{"encoder_arch": "vit", "model": "masked image model", "dataset": "photos of plants, animals and fungi (iNaturalist)", "train_examples": 155796, "image_size": 40, "crop_scale_min": 0.5, "horizontal_flip": false, "rotation_deg": 10, "method": "mae", "mask_ratio": 0.6, "loss": "mse", "encoder_norm": "layernorm", "encoder_norm_position": "pre", "encoder_activation": "quick_gelu", "encoder_mlp_ratio": 3, "encoder_head_dim": 16, "encoder_fused_qkv": false, "encoder_bias": "qkv", "encoder_qk_norm": false, "encoder_layer_scale_init": 0.1, "encoder_parallel_block": false, "encoder_inner_norm": false, "encoder_patch_size": [4, 4], "encoder_layers": 16, "encoder_width": 192, "encoder_positions": "learned", "decoder_width": 192, "norm_pix_loss": true, "decoder_layers": 4, "init": "lecun_normal", "residual_init": "zero_last", "optimizer": "muon", "muon_scale": "match_rms_adamw", "lr": 0.0031, "momentum": 0.95, "nesterov": true, "orthogonalizer": "polar_express", "adamw_lr_other_params": 0.0025, "grad_clip": 3.0, "steps": 11900, "batch_size": 128, "epochs": 9.8, "lr_schedule": "cosine", "final_lr_fraction": 0.1, "warmup_steps": 1190, "weight_decay": 0.04, "adamw_weight_decay_other_params": 0}
Rows from block 8 of the encoder of a small masked image model, named by matrix and row number. Rows with one number belong to one neuron. Each number is 50 + 10 x the weight over its row's rms, rounded and kept within 0 to 99. All counts start at 0. After the name is the row's rms in percent of the matrix's.
After each neuron's rows are labels from the 100 images, of 14976, where the neuron reaches its highest value: "top examples" is what is common among them. Only what is clearly more common there than usual is listed. The data: photos of plants, animals and fungi (iNaturalist).
# fc1: MLP up (encoder.blocks.8.mlp.fc1.weight, 576x192), inputs 0-191
# fc2: MLP down (encoder.blocks.8.mlp.fc2.weight, 192x576, transposed), outputs 0-191

fc1.494 137:34 58 53 53 56 51 43 43 48 42 56 59 50 63 50 61 39 54 34 36 53 50 55 49 50 59 51 54 65 53 29 59 56 57 59 41 62 35 64 47 66 47 40 61 38 41 75 52 49 48 45 27 36 54 52 63 51 52 45 64 51 40 42 50 43 45 66 41 34 65 67 48 54 58 51 47 32 56 66 27 66 47 46 53 57 38 44 44 56 53 38 66 45 49 42 55 37 43 73 43 45 59 48 38 41 52 51 56 54 50 41 40 70 52 35 51 56 34 39 52 41 47 30 57 55 49 47 53 56 61 57 44 51 62 37 62 46 41 36 52 53 51 50 40 36 53 58 31 31 54 53 44 40 53 36 54 56 48 37 60 65 42 78 38 52 45 55 47 32 65 68 53 46 56 56 53 43 50 30 53 60 47 49 47 48 45 55 72 54 29 49 46
fc2.494 161:56 74 62 35 59 64 52 47 46 42 58 47 59 60 44 51 45 46 36 36 62 58 53 44 39 62 53 31 48 49 44 48 54 44 38 50 38 40 64 36 52 55 50 37 33 46 34 60 44 46 50 60 33 38 57 55 55 63 54 56 40 48 66 49 44 40 53 44 36 50 69 53 60 43 39 56 54 61 72 50 63 43 47 42 47 50 47 53 52 57 71 51 30 40 61 42 26 47 47 36 53 48 50 63 52 67 45 31 65 47 40 30 35 74 34 39 41 66 47 46 36 60 38 32 49 61 35 56 57 51 60 44 46 56 49 32 34 67 43 51 62 55 51 49 54 57 58 51 46 52 45 52 48 57 57 58 58 56 40 44 66 51 50 59 43 35 32 50 69 51 56 69 51 57 52 27 45 57 67 59 57 52 40 53 46 57 48 56 48 56 56 42
top examples: phylum Arthropoda; class Insecta; order Lepidoptera

fc1.447 084:58 57 56 57 58 74 77 43 40 41 46 51 37 49 53 47 46 49 37 54 50 60 34 52 51 59 43 48 57 54 51 51 51 43 57 55 42 38 57 53 38 42 40 53 40 41 43 50 41 49 50 48 47 44 47 43 57 70 51 56 44 33 40 47 56 59 57 47 43 58 60 55 33 56 36 62 53 58 47 48 43 42 47 45 44 68 42 36 69 73 45 30 59 59 57 55 46 60 57 63 36 60 48 39 41 36 54 49 56 46 46 48 67 41 51 71 77 50 46 52 47 55 75 50 49 64 60 49 41 55 72 33 64 50 49 71 67 49 60 46 59 62 49 50 45 50 52 41 51 45 34 61 43 45 49 40 45 52 40 61 50 44 18 40 47 39 59 54 49 47 55 55 41 45 28 61 39 28 38 58 39 35 41 52 38 59 49 44 44 56 28 43
fc2.447 086:67 45 54 54 34 36 51 49 61 46 61 56 58 39 48 43 58 48 29 41 33 51 60 41 33 54 50 35 26 52 42 67 62 49 55 70 64 58 36 59 34 52 44 72 56 28 54 48 57 51 45 43 51 44 36 54 48 38 53 60 60 45 49 52 51 67 44 47 54 45 58 40 43 48 46 31 43 64 44 43 39 48 61 42 66 60 44 52 51 21 28 64 56 42 41 61 54 52 46 29 48 49 48 52 57 60 46 54 52 63 54 42 57 42 54 63 41 60 55 42 57 45 31 52 47 40 35 61 39 51 49 45 72 51 40 67 61 56 54 56 50 45 66 40 57 53 53 56 44 49 51 52 55 40 37 63 34 54 64 44 57 42 57 37 34 45 56 38 51 46 56 68 49 61 53 54 40 43 53 58 42 36 46 45 46 27 41 58 49 58 65 32
top examples: phylum Chordata; class Aves

fc1.363 097:45 44 61 58 24 46 49 49 67 61 43 43 58 61 37 47 45 71 48 62 38 43 47 49 41 41 69 41 36 37 41 48 49 46 48 65 35 63 56 41 50 43 74 57 46 37 50 62 45 57 48 64 43 48 41 44 49 68 31 40 67 41 25 45 63 26 41 47 52 53 44 41 55 49 41 46 56 51 31 60 60 63 49 49 54 42 50 31 41 54 56 44 50 44 63 48 47 45 51 40 50 54 54 54 48 35 56 55 49 65 58 67 57 31 57 35 50 35 47 48 62 40 53 39 42 46 48 55 52 53 51 48 46 69 63 53 49 50 58 54 63 61 33 55 33 27 56 28 51 53 51 55 54 53 42 62 43 51 37 52 52 60 51 44 48 48 47 52 52 59 65 58 54 62 67 62 59 59 69 69 44 66 52 53 37 51 56 47 39 30 36 44
fc2.363 088:36 40 54 45 58 52 61 56 46 75 56 57 57 47 54 54 62 42 31 35 47 51 62 43 42 68 60 63 52 66 37 44 54 39 50 48 54 36 47 39 33 50 43 48 51 56 53 43 47 59 51 49 71 66 43 53 28 37 53 40 36 48 62 52 44 58 54 51 58 22 50 68 31 44 58 50 47 61 39 52 65 42 44 54 58 47 45 67 50 54 50 49 52 26 55 54 45 60 48 70 46 47 42 44 70 57 50 51 35 34 38 45 47 44 41 34 54 48 48 36 49 44 41 42 56 40 55 46 57 34 56 52 59 38 45 59 54 46 68 43 53 62 47 28 47 46 46 60 47 43 38 66 54 57 54 50 65 49 68 44 26 72 40 54 57 55 38 52 37 43 53 52 49 41 52 53 45 53 47 40 48 35 60 33 61 41 59 51 33 68 42 31
top examples: phylum Tracheophyta; kingdom Plantae

fc1.410 114:46 56 42 38 40 65 37 51 51 62 43 61 61 51 43 49 46 52 49 60 37 57 52 44 73 55 49 46 51 61 48 71 33 41 42 52 62 57 37 31 62 39 49 42 43 56 65 66 51 62 61 33 59 47 37 35 55 47 46 51 60 56 34 59 40 62 59 48 38 46 36 40 57 52 48 26 45 37 62 46 46 66 54 55 45 47 59 54 44 40 56 55 44 65 43 51 68 29 56 57 61 41 46 57 45 58 60 64 64 52 65 51 43 43 53 48 46 72 71 45 44 57 42 42 51 56 50 50 33 30 49 70 49 44 43 46 42 48 65 38 50 46 61 63 52 40 50 46 39 34 34 50 54 55 52 38 59 33 61 46 74 51 56 35 50 53 50 36 31 58 66 35 62 46 59 54 63 69 52 44 57 54 50 54 44 27 46 60 44 44 50 48
fc2.410 114:40 56 32 42 31 42 32 44 29 56 53 36 60 59 55 57 37 61 49 35 70 44 42 62 43 44 53 49 49 75 67 44 55 63 45 55 20 61 59 39 52 46 61 47 55 57 58 52 71 60 58 56 24 70 58 35 47 49 62 44 73 42 41 43 45 58 48 61 46 43 52 35 63 47 72 54 46 55 37 51 49 56 57 41 47 51 51 53 69 61 42 65 51 43 45 46 46 62 54 41 53 55 58 59 42 49 35 38 54 58 57 80 29 50 46 47 60 43 26 51 44 39 47 41 40 46 34 55 55 41 53 53 58 41 49 37 60 50 46 49 41 48 68 55 58 44 48 38 51 50 49 40 48 40 39 50 56 41 49 37 56 56 55 52 57 60 72 46 48 54 47 47 53 46 47 47 44 61 45 45 64 32 57 50 50 35 44 55 46 45 54 43
top examples: phylum Arthropoda; class Insecta; order Lepidoptera

fc1.88 077:54 52 30 34 69 47 33 49 44 43 59 69 52 51 34 49 35 45 36 62 46 47 45 48 54 51 40 54 51 69 42 57 41 49 53 46 38 53 35 56 50 41 57 52 54 68 34 40 53 48 54 49 44 60 40 54 33 44 71 53 70 46 54 41 35 64 49 52 48 49 54 44 44 54 37 38 49 39 62 33 46 74 34 63 35 54 53 48 59 56 39 56 56 58 70 52 56 41 48 49 72 44 46 52 49 48 43 59 51 62 60 37 55 56 50 55 42 21 36 51 64 69 50 42 40 58 39 38 53 49 60 41 51 67 52 60 56 54 68 68 59 65 48 48 29 56 54 65 37 58 55 59 58 53 55 44 40 42 39 48 51 48 52 51 38 48 61 67 25 60 46 57 43 63 45 48 57 46 50 54 45 61 28 43 52 60 49 47 52 30 51 43
fc2.88 072:52 36 70 56 69 55 65 37 65 57 48 41 58 59 63 55 45 66 55 30 54 42 40 55 37 57 59 67 50 44 58 51 40 48 40 38 41 53 55 48 30 44 56 48 58 48 61 54 37 53 59 55 40 54 54 42 58 40 46 46 35 47 47 64 68 40 42 32 58 46 46 67 54 61 50 50 56 46 45 45 51 55 61 35 67 53 58 53 42 49 60 50 44 66 55 62 45 65 66 59 42 40 53 64 40 38 65 31 41 35 29 42 38 47 57 46 37 58 65 66 57 54 56 55 37 43 60 62 53 56 43 61 58 42 63 32 54 48 54 60 26 57 44 45 61 39 40 42 49 48 51 62 59 55 62 46 55 36 46 47 39 40 59 47 39 46 56 46 70 56 64 41 76 40 48 60 54 51 46 63 73 60 65 45 59 46 43 62 52 53 51 50
top examples: order Passeriformes

fc1.445 128:57 47 68 56 63 43 42 52 42 54 34 46 29 47 45 59 60 66 38 32 52 37 50 53 40 37 45 40 52 54 45 51 57 48 52 49 63 59 70 39 46 44 42 48 31 47 54 55 48 48 47 58 52 48 54 57 46 36 49 45 49 56 56 56 43 49 54 60 47 42 55 32 73 64 70 50 38 39 48 58 49 45 50 50 43 67 57 49 49 68 54 46 51 61 55 51 31 49 63 54 42 58 54 51 45 47 71 72 45 51 45 51 62 44 58 35 33 48 43 41 56 34 57 53 55 60 42 55 44 58 26 51 52 36 57 47 30 63 58 57 51 46 32 68 60 35 48 65 40 62 28 56 50 52 57 65 55 44 46 44 44 58 45 74 47 41 26 63 56 49 37 53 44 40 52 59 32 50 56 57 57 49 50 33 51 39 49 27 70 36 45 66
fc2.445 117:51 52 62 52 50 48 58 51 52 42 45 45 44 49 43 50 56 42 55 50 40 48 52 37 39 63 57 47 45 47 45 77 74 46 54 55 49 62 39 46 60 48 33 48 62 67 58 46 46 54 42 47 53 30 47 71 50 35 74 37 56 56 36 48 51 52 32 40 37 62 45 37 64 53 56 34 56 50 47 38 58 44 50 50 55 75 40 64 41 40 48 59 41 34 54 35 66 53 42 46 50 55 46 56 52 44 71 28 66 61 41 46 43 57 50 67 60 47 45 45 60 46 77 50 52 59 53 41 65 58 52 65 52 28 58 51 49 67 66 47 38 44 56 50 47 52 57 48 42 49 31 41 58 46 49 65 56 51 63 57 36 47 39 54 42 67 51 38 56 45 44 35 51 70 53 46 56 33 50 34 36 51 53 59 63 50 51 49 41 60 67 35
top examples: phylum Tracheophyta; kingdom Plantae

fc1.30 098:52 46 55 39 51 56 58 71 24 46 59 39 61 61 51 43 41 52 38 65 44 59 59 65 56 43 60 50 65 37 46 50 37 51 58 43 57 51 44 40 59 55 34 44 55 52 56 63 55 48 33 56 48 42 51 41 64 58 48 49 50 63 62 53 62 28 55 52 61 41 45 55 27 69 54 39 43 53 49 56 64 44 38 72 60 58 56 52 53 70 72 36 51 64 48 51 51 39 49 47 51 48 62 48 65 54 62 44 42 51 55 46 43 32 48 45 55 53 65 67 35 41 41 61 42 42 65 44 59 41 50 52 60 58 61 46 42 44 57 43 56 46 39 55 37 50 40 70 50 50 58 47 57 70 40 39 61 73 40 30 55 50 59 41 49 40 36 58 39 35 45 43 51 27 63 59 43 48 41 63 30 37 37 58 45 55 55 42 46 36 59 60
fc2.30 091:49 54 54 55 65 60 64 61 46 47 41 52 64 59 71 50 52 30 58 48 56 44 47 40 73 53 50 47 35 44 53 34 62 46 50 50 62 45 52 47 74 27 51 68 79 54 40 44 40 47 48 53 49 45 44 44 80 55 36 41 46 48 38 47 53 46 51 58 38 61 16 61 42 52 51 47 42 43 43 51 70 52 42 44 56 48 57 53 48 43 51 45 43 54 57 55 57 51 57 61 54 53 55 50 65 56 39 34 52 43 47 36 54 40 61 53 46 51 52 58 59 50 40 58 38 47 55 38 47 42 47 46 56 49 45 63 54 31 62 54 54 40 35 61 64 51 65 35 40 42 68 59 51 59 60 42 60 49 53 63 64 31 45 55 49 48 32 50 41 55 44 58 19 56 65 57 37 46 48 53 58 47 51 64 56 53 55 51 64 49 31 44
top examples: phylum Arthropoda; class Insecta; order Lepidoptera; family: Nymphalidae

fc1.488 085:29 49 46 53 48 53 58 69 48 45 51 49 47 53 60 25 34 37 43 35 34 46 35 54 34 55 44 69 40 40 48 74 45 57 49 39 57 46 61 51 50 55 43 58 41 54 60 44 39 45 43 46 55 37 46 45 78 50 32 36 54 52 46 50 59 42 49 36 50 56 68 56 34 45 42 50 51 47 53 37 51 54 45 47 36 59 62 59 48 55 46 50 62 49 76 57 41 60 45 59 52 60 40 38 52 52 61 44 48 62 40 67 59 38 59 40 46 47 45 55 32 53 41 45 47 50 61 49 43 49 48 62 42 34 53 60 47 42 55 73 62 55 51 43 48 42 41 51 35 40 55 43 55 64 73 57 53 40 53 50 55 69 34 37 56 71 63 44 33 51 42 51 58 64 59 48 71 46 67 56 62 55 54 60 51 60 58 37 49 46 75 52
fc2.488 092:61 60 48 75 42 48 39 49 58 57 55 52 49 42 62 67 51 50 60 46 31 58 47 44 63 41 80 42 32 44 64 30 57 38 36 42 37 32 56 37 46 25 64 61 62 68 44 45 42 38 52 49 54 52 50 44 49 79 50 51 60 34 50 32 58 69 47 51 30 42 43 55 43 63 43 37 53 49 61 20 53 56 61 51 60 50 46 34 71 49 47 58 60 46 58 37 47 39 51 57 54 56 50 58 54 59 33 49 46 62 49 47 45 53 48 53 61 56 57 39 57 53 47 39 36 49 39 40 52 43 47 55 52 68 45 58 53 48 61 45 61 51 47 50 64 49 59 54 48 48 49 45 50 65 66 68 41 47 40 57 58 41 51 36 50 45 54 50 46 48 46 58 54 40 39 61 54 50 50 61 65 53 42 39 53 53 46 53 38 61 58 24
top examples: order Passeriformes

fc1.571 084:56 50 55 32 61 57 62 27 52 34 66 50 68 43 51 53 30 53 64 41 61 88 59 54 46 35 49 49 47 38 38 38 43 40 61 54 61 58 47 51 44 58 66 37 44 46 36 62 65 71 44 64 51 34 33 56 57 44 56 63 54 58 57 57 43 46 66 55 47 55 64 60 45 46 46 54 58 53 34 36 50 49 67 45 52 56 56 37 51 50 65 47 47 59 68 45 48 55 57 60 49 41 38 64 56 46 58 54 49 52 24 40 43 56 48 62 62 36 57 54 58 60 71 66 51 59 61 53 46 55 40 38 63 47 54 39 56 28 59 54 57 47 57 59 44 53 58 52 55 40 57 36 44 36 41 43 58 57 52 41 53 42 50 32 58 40 55 42 46 33 41 52 49 54 54 49 60 61 55 32 48 50 44 46 52 43 40 35 66 44 47 60
fc2.571 081:57 76 47 57 42 63 44 68 83 36 56 59 27 55 42 40 45 63 50 57 46 69 76 48 42 43 61 51 55 63 34 57 68 52 39 51 53 61 53 59 48 59 54 59 65 47 64 51 50 52 41 55 52 54 66 49 51 44 58 57 47 45 33 59 52 49 49 53 40 52 30 51 43 43 52 46 71 63 48 44 44 45 46 39 37 48 55 53 50 49 55 44 32 46 59 48 54 63 50 49 34 59 50 53 49 69 33 59 58 55 40 52 47 41 53 57 41 46 33 34 55 62 56 63 67 36 41 41 50 54 38 46 53 46 49 46 38 61 44 43 55 63 48 48 40 42 57 51 57 59 62 39 54 70 35 45 31 43 53 46 53 49 49 44 50 65 56 57 51 61 67 43 58 28 57 45 63 51 45 32 62 29 56 42 54 52 37 38 45 64 56 64
top examples: order Passeriformes

fc1.231 100:47 28 52 44 40 58 51 46 57 52 36 53 68 27 51 55 68 41 55 51 45 41 35 72 51 55 35 42 58 28 45 40 48 50 53 57 54 39 34 41 40 56 51 36 68 49 46 57 65 59 57 46 31 56 52 54 37 66 49 32 47 59 55 43 50 40 54 74 49 40 58 41 66 43 67 42 43 37 51 43 42 54 67 58 60 52 61 37 45 50 44 42 57 44 61 36 46 45 66 53 57 41 53 56 47 34 59 51 56 36 53 40 57 54 57 38 32 57 51 49 69 55 54 57 48 47 51 54 40 44 47 59 55 55 63 47 71 41 52 33 60 49 46 46 24 54 57 48 66 44 37 47 46 61 57 41 66 47 60 44 57 45 44 68 44 52 55 46 46 39 61 47 48 38 33 48 60 62 40 36 59 36 73 60 35 68 43 60 42 48 45 47
fc2.231 093:67 73 25 43 47 53 49 52 65 33 54 58 55 45 72 58 56 63 62 39 60 54 42 54 53 55 74 53 45 49 59 49 42 58 54 54 64 66 40 51 45 58 63 63 36 55 52 55 49 59 23 66 63 53 46 50 50 34 52 68 59 72 38 56 56 38 62 51 61 54 47 52 62 38 54 64 37 40 47 60 56 44 52 62 58 40 48 49 54 54 40 46 55 40 54 54 55 54 67 65 51 42 55 43 65 49 48 48 50 42 28 48 47 61 56 60 61 61 37 44 60 61 44 38 38 58 41 56 57 39 40 48 53 59 56 58 62 45 39 50 58 48 66 38 65 45 26 48 44 58 58 66 60 44 42 44 33 57 45 44 62 51 48 42 60 38 35 50 43 59 46 55 44 54 40 51 52 23 56 56 63 42 41 60 73 41 45 44 47 45 46 52
top examples: order Passeriformes

fc1.78 111:33 45 42 55 49 68 48 57 51 39 26 45 40 58 56 55 60 39 52 62 52 58 55 38 38 42 48 45 61 60 46 52 28 25 47 50 51 36 63 64 51 45 51 55 43 46 60 51 50 41 45 56 71 53 46 69 45 56 59 52 50 52 53 56 42 63 63 52 46 35 51 64 49 57 48 51 42 64 66 48 58 60 50 70 44 60 55 66 67 53 50 60 49 53 56 41 68 51 42 57 40 41 46 36 67 41 58 40 66 51 35 39 37 42 50 45 43 40 62 55 56 33 70 39 60 55 59 59 40 41 42 47 49 56 55 41 47 59 64 46 47 50 42 41 45 55 56 50 37 64 65 40 77 48 56 46 56 50 21 49 51 52 19 42 30 61 52 40 47 64 45 42 60 60 36 51 59 56 59 46 45 57 47 31 34 45 38 42 43 49 52 57
fc2.78 121:59 58 45 61 46 39 63 58 48 43 56 45 36 55 59 43 38 52 43 48 35 53 41 44 56 42 43 44 59 54 55 56 64 64 54 30 47 68 54 58 56 42 67 49 62 76 57 58 38 51 39 50 49 66 21 51 38 54 52 56 52 59 54 55 42 36 54 51 71 55 46 51 63 63 58 45 59 43 76 50 43 64 47 54 39 45 54 36 38 45 41 42 49 49 44 55 56 35 68 53 46 50 42 46 44 48 42 51 31 55 49 47 48 55 47 59 41 55 49 34 58 48 33 48 74 40 51 60 42 37 42 34 44 50 43 22 58 66 41 41 56 50 40 53 44 42 58 44 60 36 54 48 52 65 35 51 37 60 47 51 66 39 54 47 44 61 74 44 50 48 48 60 65 38 52 59 65 32 43 35 51 49 43 55 60 44 67 61 56 62 43 71
top examples: class Aves; phylum Chordata; order Passeriformes

fc1.371 083:38 50 45 47 51 43 45 48 58 66 54 23 60 67 60 40 28 60 48 39 37 51 30 66 64 47 55 54 56 51 51 43 54 62 58 46 49 53 62 34 39 33 44 71 40 50 66 51 51 49 47 60 53 37 61 50 59 35 57 37 61 80 46 50 51 54 52 54 41 45 56 40 56 54 30 63 43 56 32 61 50 45 50 50 47 75 48 50 44 57 51 45 62 54 24 57 46 52 63 45 44 42 49 47 54 46 51 54 58 54 44 44 43 50 68 44 61 58 52 50 42 71 54 46 36 65 50 58 65 50 53 59 44 55 45 44 57 69 42 27 50 46 39 57 53 55 48 57 48 48 55 54 64 42 52 67 43 56 48 40 64 50 54 34 62 53 46 47 47 20 44 38 60 33 49 43 53 64 40 58 55 55 36 61 40 36 47 36 60 37 51 39
fc2.371 082:45 35 60 50 53 42 45 55 50 57 50 23 52 49 43 56 51 58 43 38 41 28 38 33 51 56 49 50 65 64 45 45 34 60 34 37 45 73 51 53 51 55 43 60 42 43 58 51 65 43 48 45 43 61 48 55 36 66 57 54 48 55 50 30 45 55 41 39 62 36 39 48 66 49 62 45 51 44 61 41 58 58 53 48 62 29 46 48 82 47 41 52 57 33 58 39 54 41 41 47 47 54 51 64 25 50 65 57 47 49 30 48 32 49 56 57 50 42 36 60 41 46 57 59 70 37 47 64 50 53 57 49 55 32 63 56 42 63 45 43 44 29 45 65 45 54 59 45 48 48 48 48 50 52 54 40 61 58 64 50 47 47 47 50 49 49 56 40 56 46 58 38 45 58 74 34 46 63 58 41 66 57 55 76 47 49 50 50 72 37 47 52
top examples: phylum Arthropoda; class Insecta; order Lepidoptera

fc1.125 101:54 57 72 39 41 56 61 61 54 54 53 51 55 37 45 67 55 42 58 48 31 40 64 64 38 57 41 46 46 40 52 51 58 39 76 37 50 57 42 49 50 58 66 52 55 31 38 50 32 49 47 43 41 42 41 46 55 41 48 68 64 50 58 48 55 60 28 55 50 33 52 51 39 34 47 49 42 48 63 38 62 31 57 56 45 30 52 63 42 37 58 52 52 42 65 42 53 64 57 52 45 27 54 43 50 51 50 58 56 53 57 56 62 54 41 39 42 36 54 72 54 72 42 49 58 37 36 40 40 67 31 61 60 53 49 60 40 45 56 49 42 40 58 58 63 69 50 55 69 51 64 44 65 55 43 28 51 37 43 52 49 52 42 63 38 51 56 53 55 66 40 47 52 70 34 56 44 39 43 57 59 44 52 57 44 42 43 52 54 52 44 63
fc2.125 099:41 61 47 53 52 54 48 52 50 45 42 46 41 47 70 47 47 58 32 60 48 49 69 58 72 58 47 70 39 59 70 43 22 57 45 37 54 48 31 51 35 56 68 53 39 55 50 38 54 44 42 45 66 62 60 52 47 37 54 53 47 39 58 55 37 44 60 41 64 48 58 35 48 54 37 51 56 37 43 53 54 48 53 39 37 53 58 52 58 50 67 67 57 46 44 45 52 43 58 53 43 47 30 70 45 63 49 30 33 45 41 48 33 50 55 39 45 38 33 42 58 47 46 36 70 54 55 65 54 53 64 43 49 35 39 50 50 60 40 53 42 39 58 39 44 55 53 59 54 70 37 42 57 49 50 45 41 33 39 62 27 59 56 46 46 57 47 80 57 44 47 50 57 55 55 57 43 56 58 58 60 60 35 46 64 50 68 42 42 36 56 54
top examples: order Passeriformes

fc1.312 083:54 47 37 37 66 41 64 51 44 56 41 43 25 54 63 57 51 29 77 52 31 54 45 42 43 72 36 43 37 55 43 46 68 55 55 43 59 42 55 48 35 52 39 55 64 47 64 46 62 42 39 41 63 70 55 56 44 55 47 58 65 62 59 46 51 53 48 54 61 61 62 57 49 69 51 55 46 40 46 44 40 43 58 43 57 57 63 37 40 48 43 57 40 43 56 64 52 51 50 39 40 47 25 50 56 59 56 37 48 36 55 39 39 38 53 71 64 50 52 49 48 44 67 31 58 54 50 61 40 47 49 39 58 51 36 52 32 52 49 51 47 48 59 52 38 66 58 40 53 45 45 60 57 54 59 69 55 49 55 41 44 62 37 44 48 62 67 72 62 34 34 60 40 43 49 48 54 63 40 63 42 53 42 52 55 45 49 35 52 32 56 37
fc2.312 090:51 78 63 41 58 56 68 57 52 50 57 37 43 47 48 47 51 52 31 41 44 47 46 60 37 52 71 68 50 47 46 54 42 57 43 58 39 50 47 52 43 36 51 35 43 70 42 55 58 56 60 45 59 54 50 32 87 72 59 51 51 56 71 54 45 51 67 48 51 55 55 47 46 44 55 38 52 39 44 55 33 47 45 46 41 46 50 64 51 58 45 47 71 52 68 30 59 63 47 61 44 45 39 38 56 57 34 47 59 62 51 78 55 71 53 48 49 48 45 50 40 33 46 51 62 42 25 41 40 48 62 27 64 35 39 46 53 52 45 47 33 58 47 46 61 49 41 47 34 52 66 46 47 37 45 42 50 52 56 60 63 52 53 41 49 53 43 44 54 54 47 45 50 43 52 70 58 56 51 46 57 59 47 49 44 45 57 39 64 62 45 58
top examples: class Aves

fc1.415 068:50 41 41 52 33 48 71 51 28 52 44 56 49 46 45 50 38 55 65 34 53 48 46 43 31 29 50 49 52 61 43 49 41 58 62 47 52 42 52 47 51 46 69 68 53 49 42 58 40 63 48 42 58 58 55 61 76 63 56 48 36 47 46 39 37 70 44 58 47 69 45 68 48 49 68 43 33 53 38 34 46 43 47 59 48 37 48 53 68 43 56 53 73 62 47 40 65 51 56 68 53 46 47 66 46 48 50 41 38 64 42 26 45 49 54 70 60 47 46 47 50 47 63 57 41 49 62 39 44 67 64 45 38 46 40 49 63 46 39 47 40 55 44 30 47 54 56 58 52 32 58 66 40 52 38 59 51 39 58 52 58 61 36 35 54 48 41 48 44 52 62 55 69 66 44 52 60 61 41 40 42 51 45 49 54 61 60 50 46 63 68 47
fc2.415 071:58 48 55 40 48 54 55 38 54 46 57 44 53 56 33 56 50 38 44 59 64 70 54 40 43 47 65 71 69 63 48 63 72 49 43 39 46 48 51 38 67 58 65 63 52 52 61 37 41 35 60 50 52 54 45 48 58 48 46 48 45 30 53 49 52 48 61 57 61 61 39 68 54 37 51 57 56 69 67 45 46 59 49 50 48 66 44 55 67 55 67 53 42 56 38 59 66 40 30 46 44 47 42 58 46 43 39 60 57 61 48 59 53 60 47 51 47 47 64 37 40 59 60 42 63 39 56 54 34 43 41 43 51 46 56 64 53 55 56 57 29 44 43 65 57 58 52 64 43 52 24 66 42 57 42 50 50 38 58 57 69 54 65 45 38 55 57 42 53 59 67 37 44 64 51 61 45 49 54 37 42 44 69 41 37 42 43 46 49 70 54 76
top examples: phylum Chordata; class Aves; order Passeriformes

fc1.137 111:60 32 40 44 40 46 62 54 52 48 50 63 53 57 48 42 49 47 68 65 66 65 68 45 44 57 48 35 47 63 60 42 40 45 54 66 35 58 51 56 37 56 68 49 48 39 49 48 42 66 64 49 57 42 63 37 55 33 50 48 47 34 51 50 54 63 29 51 24 58 39 48 51 40 47 37 58 51 48 37 42 46 55 44 59 49 34 39 69 30 53 46 48 49 45 53 71 55 59 51 44 37 50 57 45 39 54 50 39 48 45 29 54 58 62 54 52 35 40 51 61 50 64 43 57 40 43 26 48 56 45 60 49 45 42 53 53 53 61 66 66 34 57 34 53 48 63 44 61 51 52 62 60 70 41 38 54 49 40 55 46 56 54 42 40 61 50 49 61 55 59 65 68 74 48 35 51 55 61 63 34 47 35 57 48 62 57 53 35 31 53 52
fc2.137 105:68 47 66 59 55 69 58 55 33 44 81 56 40 61 64 47 36 53 53 38 58 50 31 45 26 56 62 49 32 50 52 48 43 52 57 47 45 27 47 47 38 40 43 58 58 60 52 45 56 32 47 24 51 48 56 49 44 53 47 33 50 46 47 46 46 30 64 59 51 44 37 46 41 42 46 41 44 45 49 42 45 69 56 42 46 56 41 52 40 40 47 63 57 51 60 38 39 65 29 61 45 57 57 45 40 60 57 53 43 40 51 40 46 44 32 51 41 36 45 50 30 53 61 45 35 29 45 59 54 65 65 36 46 52 35 51 54 30 52 51 36 43 46 47 50 55 60 57 47 59 54 54 49 30 49 34 47 47 69 46 57 48 57 47 53 47 44 60 38 56 40 40 61 58 37 54 43 55 63 58 59 35 31 50 55 46 57 39 54 62 63 60
top examples: order Passeriformes

fc1.448 079:31 70 37 67 49 50 62 38 43 42 47 58 46 61 54 41 54 38 73 47 46 71 53 41 47 35 35 57 49 49 62 60 64 33 21 46 51 56 34 49 40 28 48 49 36 53 37 40 35 56 54 34 67 54 36 55 52 47 39 61 43 44 74 67 48 45 61 46 48 41 50 57 52 45 54 55 50 44 54 54 74 45 57 53 37 66 39 56 62 47 50 56 54 49 42 49 48 43 62 35 62 69 50 70 45 59 59 36 49 46 42 55 46 63 52 36 47 55 58 38 44 53 41 54 59 55 43 37 39 47 45 36 49 54 60 46 34 34 56 51 54 45 59 58 57 52 54 38 57 48 39 41 63 51 61 49 51 49 59 55 40 40 28 62 54 46 45 57 37 64 61 66 55 56 45 48 62 53 59 60 56 53 40 53 46 45 36 59 55 58 51 24
fc2.448 079:60 47 61 61 56 48 54 57 63 71 36 62 44 51 74 53 61 54 46 43 45 49 72 54 46 33 60 49 49 62 54 59 53 59 48 56 50 30 41 46 45 45 48 63 42 42 38 58 56 65 19 43 42 51 77 57 51 45 53 50 59 51 39 43 61 61 43 44 57 49 54 43 58 50 44 58 59 42 51 44 53 43 67 67 54 63 46 44 48 37 41 48 42 58 26 56 71 55 47 63 62 43 51 46 63 52 46 55 49 53 76 49 56 43 47 54 23 55 59 62 44 50 33 42 44 61 48 70 60 52 51 38 32 56 45 50 47 31 65 44 60 44 36 42 66 56 64 48 60 59 61 34 63 59 53 47 48 53 54 49 47 38 59 68 63 48 53 39 38 50 41 35 56 34 53 60 57 56 57 42 51 53 49 56 35 62 43 37 51 43 63 51
top examples: class Aves; order Passeriformes